python train.py --model="image deblurring model" --dataset="photos with spoken descriptions (Open Images, Localized Narratives)" --train_examples=203450 --image_size=32 --crop_scale_min=0.5 --horizontal_flip=true --translate=0.12 --color_jitter=0.2 --task="deblurring" --loss="l1" --arch="unet" --norm="batchnorm" --activation="silu" --channel_attention="eca" --widths=[64, 128, 256] --blocks_per_level=2 --block="basic" --dropout=0.05 --attention=true --upsampling="pixel_shuffle" --init="xavier_uniform" --residual_init="zero_last" --optimizer="soap" --beta2=0.99 --lr=0.0037 --beta1=0.95 --shampoo_beta=0.99 --eps=1e-08 --precondition_frequency=50 --max_precond_dim=1024 --merge_dims=false --one_sided=false --adamw_lr_other_params=0.0008 --ema_decay=0.995 --steps=7400 --batch_size=64 --epochs=2.3 --lr_schedule="linear" --final_lr_fraction=0.1 --warmup_steps=740 --weight_decay=0.1 --adamw_weight_decay_other_params=0
Rows from block 10, named by matrix and row number. Rows with one number belong to one attention dimension. Each number is 128 + 32 x the weight over the matrix's rms, rounded and kept within 0 to 255. All counts start at 0. Numbers have three digits each.
# v: attention value (model.decb.0.2.attn.v.weight, 128x128), inputs 64-127
# proj: attention output (model.decb.0.2.attn.proj.weight, 128x128, transposed), outputs 64-127
v.8:093139128137086040170099036188102111080117183129110102146201105111148126121160120088137134142148082179074102111140121179102150119133128140092083096111159132131138143096103104125164158140204111
proj.8:113073126120054136111120125141150136146092168116130134093118139140130124118145183114130120114136137135119151138195171109142111133073138187134138115154144121108144196145167133107102135094100126
v.9:078158161163184144111061134110067132152134153087163137133053099151110111127139199157172159161147114088081155172183109132120116116067110134131121115152173120128084107159196138129161143075113101
proj.9:198170127103159129151109112157187119118193085112108192131181123106086121143070066100139148093157156177136115147110081123107140144175097165157107146137131067133172157106108139153136114190116162
v.10:099133135129158154202157109165140139122130120113105162136129189107130110071177113119097116066123123175149128145150103116115105152166151084159125115089048116146144099123192113141081131115171128
proj.10:187098102160167101128129166135136124107062112123097081096131114131090122165139124174158135066117187088136167090143160153148205157068121182098111124146106143126161114143165143154193121124106138
v.11:114116094130169140064070087037160168126158176125141154130120140180138157087128148142195154091140075169139185098113188176176121136134156174117162113141107083141155104241111096086129095136122117
proj.11:075156136082202120171092126157164105078120135200231133084162139045147201110062122093152189126125129081105128160112135103088118168132102122121119057121181125176131183159181131199108143119145198
v.12:088175140149185142120121156128102140118164130100174134132155163175162185148108121133098116144087123166093074124077181128083109156162134080128097126182113129103149127108149110159166133145122102
proj.12:170085113104139100110102101140115118086125122119064090131070142125118101100123127110162175107141162048187171083151109132086144142151121151071143146090122170168139125165188189141126118120135100
v.13:133146173137111189111122203140161188109166125140145095142157148134107128106121085118116165148105188109184136142120124175103096117156124098154118168146148120185152104074161182141183074175144162
proj.13:119162073118159105143119081166101169166145130106144140126086168108118084105135158114123122151117076150129097131192127144164108132127152120130083132153071120069162080107157106125101121100122065
v.14:137144132158132200171172105155063160088211142142167171067208145111125165140153134175122080203113160109107139117107086103159076163150128066098103100181112173157153096085182185118172122128143116
proj.14:202125139123173094094078074145111160091177108103110104144000176149107054130140140188140165106125160095175117083162094147139219161116179127113105134107085158140069135097171118111076110101153107
v.15:112157082103126147091162151123112180107106154106111128170030159126117164097101124112120094093135175107188161137196146076112134178101114049117172147146086128115160148171149170126115135133149116
proj.15:167084123098081106177195133104131122103129071064180116088144112148123078137108106100119090099171144156111147144105117128063111095109123136092111124108166131147096102112169108142111121160136103
v.16:141105129118151131043160144085113151160149103088131077163116109131169135106140172147129134181120159121102108140161180101161107097108129159089187149126101114129151120135166104171152114118140139
proj.16:104169136170143137176060167179153136184175171145076176155216144099132184114030129155146149149082120105155162179156114129111124095164108102135146102154154124173097132105112138124133171168136115
v.17:144120112107133118153075128124120108105132132148147149169148117147106104159126119160157145121138118107160120145133165161145132172129125116134145133131146142153174111169163121096112136149114167
proj.17:116150154156188136118112148083172092162209118136177098117118128178100162125165134078077107130169155140137132094099078133117083152131100094132133170083141153152137085067124062150142116149112123
v.18:053150090109218235152141177176124106148173138139150133163079154127180181092160113167093066170084209099088093157149208131113160156117151098058142140174104180089103095112181162133178134059129122
proj.18:157112170127123148077096135130168159109134146064076162115157193131104150162081139100159110074132160136150092067138089178083159122149124084117072138148105098133107109077095133119081154150145129
v.19:163102133158124099149167074114083066144172123073124072103169099114074091162110144128173102158187099122092131114138154177138067163116121081144078099146130125139074151116117164184074150135127128
proj.19:141127159127076118102085112089140143124115169161049120187074166101135096090162126123117158111130188132111146129125081084135161108074097091142107138107125152124148218117162130121106150177135143
v.20:140126198125140100197103103116105137104117129085131102094129095148157161192110126129105137130113078162065160141118169128072121152143085104155096185143136111137078190140123107145113074181080109
proj.20:120089125146118116074149170116164142130111121094069104124095099132126100083157081141123163122165136153155190161112063074086168133114078155104134138095153162158143132184213114144196139145109073
v.21:108138127110126105105130116120143078111160146118162117138096229153123121136119096127105118124122106109125078104159178138122103114161114067147141123101149138167132168101130092104157113122182124
proj.21:152136140169125120154142143140123135117141136097120164151255119143119106128155137094139188131181126128152141093163069154102185165113139196125185121154151148146110067105193178144114158140090098
v.22:143139095089149103154108079113125131113137135131088111098118118101118099161131123168129173163137120111148145078103159117125125123148123065158103132101130167094167164180154132125122141127136077
proj.22:087111174140080139150155177100103149117193091117189142136098140200122131145165142076097150153139102166109097153129153173172127160101156128110140134155123134154076109120118086124135162146079157
v.23:138130127085160114072116105094111073133137106100115105163049141134130114102110174116144188115140104081152129109215184123152125064057144154091155148083091088104153162126134090113125195077143155
proj.23:126101105120111087139094123121184091083095146110209149124242094122078128170113055087171099132146137160127125181085077080046049195178125137087099018106185115125116100097121164130177134134117108
v.24:103078104102167149083081097153141144138064142165153175137153152124124113137107070077110142103204133169170114202110152172138123131108152136112139112147151112148116159117082162054114182147129095
proj.24:137150181134129126150102074127134117105068160180130101169132112140170183115116137135120094133151088110108103113119161148074152159138113089127163120175170135086164139119117068158088137115118161
v.25:089132127148087120135147109128129090121084113200125116148148111139149153183133092134083097148133098107070153143104118128089108127126165136176152136133074125099114164130115132110069133102179123
proj.25:129137183125095099105123148173147091079125112101138152106089116131157122139105197154129142120119110171129127076135116131158187146098105165098119131118166138124167086147174123082112137124160107
v.26:133105119104094186148139129149133097130214123161138156119163125075093107141124120094091126149192132119178116139134103135145125135121162142120129112140098155150160084156108137133106146142145147
proj.26:207122087117138124135080106125112126100087173139122093180076132234117126066182178120123149150066140093099113127174148161162144190125112127137113133120157112119138187121080085133104127076097173
v.27:094153124153128185135103165088108117132211130154116081183149119179140123157156116174151126182070111096182130148115147177146173156158123202089161136098166107107118115177125116107153105128070099
proj.27:103171086078162132115093140129130120157116137144144192096154135090113212101111111050141140118106123122067145150110104129095115152198095098137096172178114130139127197125137176174096173145119196
v.28:140112128098112115108158104137100107125157093137130075133077138108110082154149181121077143124154165121078099116184141135172137146078103107123134113142118128142147143115125079123125134152130104
proj.28:176140140151096139143070142103150111148176170095142181181170123120119100129063151159111119131135160142173200158166136107090153188182137167123156167152164132131139149110129152105142117122088130
v.29:152162162103091160088136173106104156120098149140124173183078107166127114134135070104105154137144197088136093130124092087135129099110093160151153206184121114105168163109121118125081134135136142
proj.29:143117136129135140120156123128159107131156092098192102154190113117121069147071164098117093179175085123185181087116131135140170105159144136081140164157139107104152026132104093163129126113123093
v.30:139152178117132139145186119159192139130115180122150170132105139141131141129134094113124105150165131142180137157147119119109126165095119091140046164120139119163109143202128162182100107134157125
proj.30:145077115166127141096140127165126128102133129159110112102144149089109088114147165121096122115112117158066123100107151142153136066040154090122148078150123140126122100125086076110121060162081126
v.31:116183141121116133143076123112119122108103141119153142102144086124103134125107182120190155160079080110151077125130100201120145108160112132098087096075223115100146099156147127135167163141106172
proj.31:110077114099137092053131090127105075106088125202119073115138168101102158146126090074100125058099178117101155130121134110096048066090109095142175121096085141104123159069068106143086169174136114
v.32:111137088114151195166085075088137157127114118125123152131140136099127149179139114078139094126149158163142099103174098115101092071145099111094139114088136113123144162130116141124120071067156135
proj.32:070063116097077093091172162187093138114154159184144158112126148143141093078134156195144063116093121121107178079110104150165109180112140151185111078182132139105116191081136125125116160094171103
v.33:117180150088098154162143118078128142088121083115117157133158190088156174139104134091097123057128150112199153053158131094120116114098108115139127090082127140112198134044125138127162101105187136
proj.33:114079082184103138084086133193197175110126133197123101183163184142189066138110110125078098184153145146087074170150169131093166113109106137122146100188184161194127085186118137113062145124132114
v.34:164173193118102140127157071092131165114104129162090130126105072175116121153135128129124154086198135126126144166087142141088129119147082091141078147102147074134092135115108136142065182148100143
proj.34:152112081176133134163167211124141156187135154054086154097133129111140147121115136071159185083103167115153175131162042128162120138155141188083142068116150150102155220142147093144173166149105172
v.35:163176146156093146130120166122170125141134088112131136132137086163134087152167133125084123179112214098141156142153064173109177113156143139136168140103150127135081092150111144082056145138121096
proj.35:127137085128095104112114102103102106090082138150108154138106157092106175122089135122105161118056087151151120123124113061149154054058082133142085111176135145127124172121138097138076054189128165
v.36:117130116092130086137104147157129146131082127131168113160080084136128073150148110136068113155110155151142109168126063119139181158168144155098115121116089106051144183144121119097168138118079188
proj.36:116119099128173071095156140063143100086124115067134076117116104104165173120110141174110073151131087152078166118096114182112160085131142086124134122133111093198136148116146116162134103158112048
v.37:125098153102157102085152150167066121102119171135146134084087090152105154126125118165106147167134143128137145179138125104154107127112136164123174169166104105086149137183153183137160142147095119
proj.37:166154138171119158116123106120145110136141168080146066143113101149139200168100113123140116113132124099102150149095109132093134105144145065117089135093085085102095140123098111130101134153158122
v.38:130141138187115127123112123183078184135151183111141060115119143168125150117101196070094166109110175124126159155184138080137129165119116134128155124182091102121087097127093120170102190074093133
proj.38:098087101078132139095139104103156129107078136111101134184146071115117076136137084107120119135163114163092163110071151183095091059095138187140103109114173101123159131164193142174116118205122118
v.39:119102101131127203126122181210157178084170200111184124137048085130061126161144178136103109162155147148105197159179071143127073132064110073105123172227120130087121133176146140136154163110180150
proj.39:094147092168128109143141120118065092156192124124154090148114126102142135093132140090134130146099183106158171159143153097119127118134110151167128096133120108189164201106114131150146124165092074
v.40:090122127128160075137134144125110100108164165138128105141129125108166104125191105106144119195066125101138111148110197164115150117089148129129127102183155202165140145079051155149111037092131069
proj.40:130104157128183173079112113076136132114104092148131104103139129092091073124129061076124115127153123157118130174094115155085095202099110133146128146096153106102113088168188087158165205145133132
v.41:077150132159157152116188150162086084151111120121135103105086076163174082059188148146172124130123133123090190124152124098086096127090135204108074138166086161127116172126142173222057133070161111
proj.41:140127131143124106120093117082134143098086135099126123108189126107114165130098117156091182080151072184126123178144127143168120129100189093144162111115111084112055132153094081067157111140111100
v.42:049103082188123164150101163147167123110130138141181102113130105200140083206128153142191184197134163171115138111149153152101108092110191183118123184236144181146179162153098102183133060165150134
proj.42:122128175105169146137149148138111111164104166163193136138122093071147081115132119154152113183143156127106105138150114155195118175127073132143125125137115081135097161091091111096167107134122114
v.43:138170067121070095128081069097201192143123112144117104170092115148152126153129081130136105130166162185137060150131125080120123106161116096131132078105145132086134155111120143084091141135083109
proj.43:137099129150158146080180169138090114123111156088121179117131135114116112104146187169169157159170156210147171092144080146147147121112139132142132135113163167131129177134119148181107108172174108
v.44:154081160096178195147109128219090117122142181210117113161113159111129127133128123035106073092159165131122119143172100157165116095064081121095150213161116207107186084133086131148163139092196088
proj.44:085174095172138152143180140156117078154153101102133143154113111139120180135179128121145159110128217158136114204135152090143091150119122138146142114100129119189085142127170190209173189141094165
v.45:100147123137158155150109138165109056143129135147163146115115116119119130125095159142156167112126126114085127134149137142136062132097067158150170095162124130116150047157183188142120129076166158
proj.45:156091141149080147142147090139146113102098151127103110127116137146125066126138095108105143109142104147113129148094120112092130111093139112099127111089103152118112138179122166101126125074102090
v.46:171130136118094147134159138115152125129135084088117149041128122112112119108133110147152155144181118114159181091139108102066099080130119067151122079114133117112102138132143073141096132096107116
proj.46:068150116118135137126099106153115137120119133157117147177158118153092116137062184139071151174117149112094139125124119118134161157093133145124137128132127147182128137140128146114113126163113105
v.47:162146115120122123098123136144117151112167087159157143185088155134118133173131108097105123117086119148137113144146154132098130108155071185112184145168159121106139110110160162137152117178106145
proj.47:139143135170158195135094133139113094066098188101087114062132168137125158116089159193098139170124133151151085138132133163157134138079133058142077088118116137177128132154112135162136116079102157
v.48:171102097086123110098154073103085116123142149086146114086097119079107114100059169165191145064139098086154115140164104096147094108127109142097074141082093117114138085141138158091173128110113108
proj.48:076137142168130144129140165148137197088145109173080103156219149133112150160109127159074123135189118163036125153071100181065173161120162099199176159154106127209140075190190160155103154197123138
v.49:167145112107100094099176111145110192093206150135140109107140190156122152137118132104089143123144094114131228131170169090104081160106064082166167142112125100144163140155199141133083106126123114
proj.49:190137148135132171173105153107106141153138140156072131114152168154115126117087143144107152071127173083201077069127102117141075096108165110116069135107156161109126095108071148128131120102113153
v.50:156127104139094050147162137068121164158151091116094092069181141112119069108150035117100129139125121121108153101081192079125091159132098055119175058105149166156160114147115096126111098159075154
proj.50:165084155116138143089112068129162088113076127155141108133111154201119138158106141156141098105153102097103136151116146111082137154114177122151118205136087135114105130118108088084114175104160078
v.51:085147154130140156152093175151122095114176104134135107148113119167118115179157106114104133154087181167085125123144143116140110117098136157089122156191176175118124108150157191161112057147135091
proj.51:197065135150159186141168112087100096131116175138088108086128115084138110106096109114132116180096120113119085182123189134168086131085093103143141046142130124166119123132080094131175121083144146
v.52:162172112156129073149201051114138118128152180127086124105117162148082072165143052128110130113119105174129125157189150107150117123170121093134156122045118113087105143157082132159072194088098174
proj.52:095076124113120112100100109172193170091142121141144155113167129156149200090116157107180123158128114089098129140103164150086138142155108148167137150183143129214189104111185127128145156156150091
v.53:099113120160120143083132146130088129156133098067151088107105102158098120141141102104149167131069138136126175128100147096082115145126128145115114100161135148168085117157106129163090136144093070
proj.53:179109139101133116136139171132175135129095180153084149113105124085148143120129142169108095135142107100131111145138147161179082100109137119160133163159134105125110108117100090106158104128135148
v.54:094163161117149178138127134154114165132136146118117141098137130112154115106068169128118113081167119089144122182122142118092104116075092106125161116125132107082116113136149114145184139103134143
proj.54:137116125126031091122144191142168131140174084159172156162090136122130122164177103120141150172137176078143092047162173145178106121137120168121109144151146157101110139104047127045111131063104164
v.55:142076110149159110145114135110185118143092095145127115120139160089104106065098090117112118125156102099138110176122128146136113119116124107098154113112117118153112098143088080071097117192102123
proj.55:137161132131105123112141126086090140133130058103121144136099078184123134132139105159117096158154099106107125155145160051134153155146130123167105196106094132091130133122134139107143139104121106
v.56:084101107159148079133195153136110063129112147101142149121096065122142088131124138143125085156076158151107116161108074101107152144196094143121113176107144141118113096134188157137119123083147135
proj.56:116128133095128107164124130125149134180089080146147122123121153144159122140106146138145170112117065135072082074080026150146136067159144109110173130188144147117189193108074136100093114097117124
v.57:171116148125171133139094141084132094119126130156107124176111088102061136140104105115095098073135106152147195125105130145200172192129174180111165081119117179189110103130160093116106153139096107
proj.57:141103116127080117159156128133137101140132124119138103075110114126157143133112116171138112133086121052085123137113179098077099156046082102115105145173093122106105082111078145156131090125118186
v.58:106133062108146147129158126107118125119167171132125145123161108154101111159153102076113141143130148157141153098070164039162088142135111140107130080168134157121130144143102126150116155132144148
proj.58:139043167126144156110074124150182150098089099160131063167149168112105069090143088159129109182140118127050120143142140165108107114113166155160157178157134094160214130127102111144122097107127067
v.59:148096155096198208116160110163130060130114164141142195113100107114113129133068140123150117093133096097091133199131081130105119142096126138108128093169108139127125083128143159116124154105115119
proj.59:117189132138134116194149161124101184133171081091139129141126128117123130132162155159149156121152170142140126130121093135164101111149116148133147155128161137089136135172122166147181104086151189
v.60:122080054166138079145125145126178143129180163144112094162132158104156119143165103144050124190144147126157082126124159134179168149143103144112179146107109155133209118125162152135136184125175124
proj.60:182112176077082141153087135145110088121132066168200120107084122213143121124153091123138141112092095114168147134125173115116089091102129112104065189152125186107122061111057113135084069133074117
v.61:098093116130185161124139072153113068163111127091080131143144100117081141129135150090132119126147117135170131133157109140152135130148113165104105119128109074123154184148109165116138159076146126
proj.61:139097167101085107107091114117102148070068156138140134126134122160178112147115093169102145130104098142065146142116098149145156107103127093104134146193094134127167116133128128139104135139135126
v.62:169143153105152122125074117131108102131149057135143169100126125097088128083090079102131107072158121140127130152131127116114165112109069128159149176109128141109129127151169122148177168128057156
proj.62:145149131182096174129190100170120096148048193103076127084135155131134206188153165165117132183110124053125134146071179130162104074129117043057137075107078143167065156127092132133135084130145148
v.63:175117148131133158153124084158128102124063119123074125125109122094105109126117160123178133076139135158097116198133110126170190106193160150147103123105099090082087110176086085115135199133099146
proj.63:071141179131126104119157145084163113122143148093208162155106087128178118172159090136105117187204129106099102123141185153091159192144098222124170186150130150143136159082207132153122114156135090
v.64:103081157131142131115124142107098049129130181167118115103122171077113138111112087146116125167152111102085087168107146110155163149134139105090179138175122179118166165097219137100161121031181093
proj.64:144144101135134092095128102115152153197083085146132127175085079109130114163144105085090108177147170118156157186128154068089111115102115143139123152105093124060113088091126087168129148141140164
v.65:089089082161178144105022130160071120094152161162143105138186145140071183130137151088173109177096119137072097148122120200122051138129062113107131091166202106113130132119067121101146112149117162
proj.65:176166119173052110138176157163101168185065144077131108111110102136144106213089161160142086175154137130150116091117172133125212122084125088139112127163142132108105075103186169138132113121117137
v.66:106148220093175138138096156107116095162056130106132081125153188201123151090095113160090126045089086083061112132122135183091145111138129176137139164133177085132020138050165151118150096057121070
proj.66:144088125164143117106070156152154129091096146146154160187138110164152130135200141163160175160161172153171131136118137145152124163100177163133125191175139157142190167143129089187136139208139127
v.67:095093103141141104174161170170153163122133124141086138172123128074171117112143152115144147110055136110115114120134152125078121161198128206164140155073146073129112103106152113104170092135137121
proj.67:158115162079096148101158127137128098118197136083168106187109136194142106129157194126085069115138150195161127169139082103158147120096114131098136100157163169112145154127106123185109102158110129
v.68:141111172162099165138130128122075112105111152089144091104174143151084154130131109191196130159054079128091113120082123126126160154153150131104120156172150163140082106159146130125178137118095116
proj.68:137040093155122052141109137137110092145130113134148177132137073159136121138133102161078086078157121120139169190096138126056070136117101144171134124123198173142121102074055131158127106193118102
v.69:119125141092101142160106039121081117090144156138128135117191131157080116105084088076192097085196173132147090122191085136113108093106124101104085165082189091159134111102114118088134104117153080
proj.69:155087106105119083111108169119160156149029101084110124062089120103167112125071103102139150119079071109141115156146144191130162070124113175146111149141144115111123128150086107074118109097099146
v.70:160159161141140167050079115124097099133075122127152061098152132183131157121101078093091155121169087101098078152123077142103098074080085164140127133162129060051120128078185128207189113031148109
proj.70:086130190107167097140127119076096072087058152155127125105101098152106109063138160166110139067069132066128177106119125119157137197164145109145110191144134095187102186102107090054138165171109130
v.71:072100118111132156151218084157101130127109138152155096124122132146141105133151153142143112122062118094159105115136104111142150134073068118077121141095094138138133114093181128154174095086115079
proj.71:165094063122086105108161144084151083128142132109142156123080089091082117128136119120154052143114153132138143192133150064155211143130143154133126080066169127136172102193101102158060149136127181
v.72:099149151072124105148144148128084113167092062156127130206098119114168115117152170143089086119024098087135039147172099109158113099138116166116150096100169080077198127147149093169201171088122165
proj.72:152102111166170135154143107146092187104139126120145107105101119121097166151161177142171143115198126154065183176119132145125148157136104123167111093083101134145126113125195103118151089170161174
v.73:139097109101130097145089137110185098177149058139064108205134145070138082153149128052115122097152158128098117147178128157168130106151101174123208123105171152099131084126065078095111132099088104
proj.73:133101169118114014135182071124116194080106185162152095094079084117163111088139077149110145118130114141155112151125127125129114171128158166193117117097113122177173139135153140077169100164106116
v.74:121163120138086158109108146081150174143169074143113133124135098080128158131138127110125072131079172129153178154091143143154136086120115132146156122137155138115114134136093127079128054176132093
proj.74:147103152134126133121161074170100112110103166092165131111167083201120111112191128125133119123125195130125129127105102147089134213152103114113126133138136156134120107157131180128165167135120133
v.75:206089144113135078120119077123113089113159138105104096168116131099112085147138069134143133139141157132147107145125119129196140124119101097149109105096116146170169082137130151129134109065109137
proj.75:073130155110145100117114187097117110128169092157135147101172119114081114092122113146097148125113111120123137175162062104131087171085173117048130093156147133107130175131088098138122195175155140
v.76:107176122126174126154160111161115136119145130078120163079148140175108155114146153091104151120103144134099108136141148118086085125148082100178087169155143112101133123095172159142126124075147131
proj.76:114096225141155122131141161134119068112144113117154104135178171151166132128104156130113099120179073138090189151127069100140164139087143144091172140221169110122126102098120101150136151131144138
v.77:129085122092160145094153096082120112057107128175150175126171139130128125106145126120114184105163175115162091150162130121143166096116157135130141171123110102096147138174154180123121158094111084
proj.77:160131133161119123155129160113140134200112137113071137117126172102155103084101105135138148084119099111133162079164098146128126180132130188166118124130143169135162139110122082083126170090151061
v.78:095113135158164148156144142157150098143158141156095107119058110086131166126161106102100064137138161107146099169139148132111101170124157051129139103137152138151117097149103158120180083071192149
proj.78:142162108077096189088121144161050129194119150096200123127174183155135107142056205173090122095135121155123145210145030142138155139172086148087154130178144147009155121154177136200099216201076104
v.79:159127170123094064158097078093172098119068150155128119137222116151131158113125086113120178093096054174134113120083141167094137135129161214181096156087185095123100146164094150153098128158148095
proj.79:175063114140126077130157116120140141131106150062110096111136062107158138170121085166118098113098142125147135206123175154189156067185168101154140099135105151151140181094072098124109087129104058
v.80:178120149169087050135089064139113122150107128134119128129125113091097180150178146156082111137192133138077138140104139101108170117096132141145126094167091143086076147084067098139110180121143137
proj.80:133168140123154164141149142084166084122160084133141144144095114139138119135145097167103127114186126059095138153113136107128063142119078070083172128126114105155134087103148123146193119130155079
v.81:102075121097160133118155181139063113097149162088165114108119094166161107083105084130107086134082146057136134112087084105095174135117092106099141168144164098074115142093145158110121123099104121
proj.81:173180123127146102142129061133101131100074143185122130103137147135054131127120142088135134117122132152175113151197173129181080101141110123190100145083132178164082124152152142152112092079156122
v.82:147097121130087026113168118100158140090098163148056140144136128045102161115134121083074101127127120172090102098072128092142043106076140135125074127149126125129164118067102075138174159131177130
proj.82:148154101099149072109125076129091108165083148097161133060085129108099143169066122168073095140129141128105151155120100168158164091072088116095134064108098088115167152118082139121089110143081109
v.83:141117140162117117137161115120129058092173120166137140152187155075148128159127093141132132155178190116095133124108105141126145112088144180118148068158093136134154167087138119100161092143172144
proj.83:122144119070128083133073135136144144160097098139124129132084086122078135159189144093107142065141145138178073145157082164123055063094135118124074186151174103120125131095102122105126168159149121
v.84:141157173159118082082086100110137068182184082128095114149124113108095117139164122080099154157180100148110073168093104199103159086153093188096136074126074114090113128087119097113181107129102136
proj.84:160104140106070127158128153118129125137088114151089170178111134137152085153110127141135092057172171084146201121082106113137108102098154132229134180163152128145079169140114106109134192181178120
v.85:155127183146103147140064139164169197112134114206155127131203184145116178191146071086088116137142125124126109113065103145126105104147086108169170119141135131154131115133116148062133101152090130
proj.85:100130118098143164130148133104153090154081172095161096117153101142144093173110134135127152077143132114160110118090104191095173150176194179077142153157170136090126132197043084132123202124179129
v.86:105088190160104138149126176160079119119114151154119126122154136126133160130090102094102120159089146118102081155104084135138089102169134080124122153149139195122052144041152152152137125104146128
proj.86:139122123065227106156163110135194117154100117123193115115126059166156113151138139129086046139157107176139148138061083097099124164139081118119122133155132133126134086151102060113131140108148094
v.87:140145156119148123110136124101100116071136157134173113150113129178121120097154104113153112052142121112099155159150120112169109155098104110144164133082139105133183130171175113119164152074124125
proj.87:116114104042171141114117129099112146120106130106098116122105130157171117100154102136169133140149097098164125105099149136112133100093162175092098147119098138129111135132156140148092122163138139
v.88:154133145110096030136131119136166154153126134168129178139149164075124116177085135114129118122136086124120097127131109128137128138168148112195113098131174133173162164116127125103168145138169154
proj.88:108179127055165173101156163158123108159169107063124081127076128167145130156136161099121107171111160148149072165130149168126122075090137124061099142138120060110128150167108069186142128135125156
v.89:089085094080098148165081154158177141143162185141153138122216112148100118190122107156179151165133129123164111095041143147122131119129106149151126141130137146135175140168092124161128093212129129
proj.89:130130182194119100091164142096154164122093143084058137139155160147084124120114107105137152136100148207141056106089145156102148149153162060132099115079187127172110119103086113104116159092119164
v.90:129170161106078113081116174122101178085173122091171073085186161137134095081107100171124150151104141121131090078141133119119152130120102061123120138103194087112130163051146100140186064164113110
proj.90:164102161109170107186166141130170058113116091133112130113109084148155089085171110124114081112081182087125150156083061109118105145076125167104142129139161076198127103164107155118138156138142168
v.91:122117189107205177117135175159087178148126158188167142136072132215141130105120087102102163104095155145127134208141173094085120112115101157108129156163135046105113132142163139127174121067091113
proj.91:150091115146093085079173069083124076075088143153144078125109124128131130106200133128097111182090155080108105072143111094187136133084126078143161096081103172151103144086132146094120145138169115
v.92:113084152134146148112171167156139165161048137092143140162084141132142116142102134101133153066154166116146114183190138109115164093112128100160114145130109082111084185110115121104169147110127113
proj.92:096151126039173151125114186157192168117158070161116086096043136126155158051158126171122193111124127087150132104124102157130096172084077130077146163092103154100199090153161130139147128141124111
v.93:128148129180105162094162124067123103125192121110084117151118135090140143168090129108105119168130156114139119097101193096104150138142139124124124101119106136085126120192096105199165093175144163
proj.93:142180114105150029160125092153065159136123137203206186130116096150113121111147153165118131120082116192126154187129080132189151162165122150199123108099162172175113125094111170076147194088106129
v.94:064134134152148117128071129100116076157079124105073097135074053084101067131173176153114099154072155109099087152106166191149163104118171170156089145090177157120081100117123089111106115153134167
proj.94:137157151156180123115133122195121165133156145131123144135122152166095135096139156194148153160180141130129144100131143097148092158115161081111114124127075118135119138113196184143201117126123099
v.95:090130108116147105178143124158141065094087125142172144132170180159160088143115141169081149112137118119114114102117129179099136137098163131107035119137169162096128164100132146138099121120178090
proj.95:098183134158176144180203183092160135201129167075105118078136174135152162074118136079178109140134131121187143117170109108099110162153096131130103153085177071205110123120113116148155123138124099
v.96:081166113093151101137166109158138121119052111119129109121104082130153092128139148091114131116078092153194165057132136113078146135122113150158129168128145094117120157116126131125107139138115159
proj.96:180132122149116091080080121108047090131150095120122118163100130120105103130131120122094126114129131106125103148162110117134137160125111111147118130143091164103088138109138139162105105162146145
v.97:057102171129121213106142145139160152109098098167168158196180198152147087138133088104174101061159130167108061097137099151142154132148136169175132164146148079117119135124113161097148082098145066
proj.97:131168115119096117169136118137105136159172075120131153130104135150116125124133132139077152129139131054143150121081071111084067086184132125046066118099098161069148126126146137113147139139109170
v.98:178195206139125185141109155126129087195095131183101210097142147157188194130110114175111110149180143102158132189120176149107140138105095134184168130200161134119069121114123173108131218117128178
proj.98:121047068128156137118113146049044120132049130143069110103115055141084057122126093157105136117000124115034161224130130055157131168079148148162105093131103089117128161135129113127177136136021139
v.99:111158074118136128105092117091127135104197111081089102134095107122151125105168202140173146202113157088131079114152171175129127164104134134106092115109116146118136082103120097163187139110149136
proj.99:135099075136129118132131136109140094117089128129128111128157143128104172132129082173111092133069075127101125136153136086126125138093160142146215118125110150139143095166120123110134100068059097
v.100:130138108111113158116131141122114110172130086184072163109131127117092198059138085124141104094140179113143150183145123138068080140125122108111180145162167100117127146155111130087160116139117166
proj.100:154090129161164097176129068095116124088177160119114116087100179140116185158131066074141150142142098090148085148042140176118115095101129110104120119173122150149079107161126127152154150135162186
v.101:152143126142099093172153206103127088135091077124125137115149174104145165152096139162137145165129124117118145134090088098109132129174129192139139099161131130130119135066161157131140142143087104
proj.101:157125163106132137115121090108119104150128143103121097169128130153148136115126126087156153124060116113144126132121171133131163154127152143112156079134145141108155153109105108195151102078166179
v.102:121145102158153126127157151106105154166102133099111194121126038167112118166103109153138121158128132166149176159117106120090172148167091158136075144119150131104089135134133189181102125191118136
proj.102:147137112131155157173074133143146130162167152106148127120196127179125175111126125151141167129138136120142194165169174126208118132188200141091161143111139103159124132159090120128141164067170133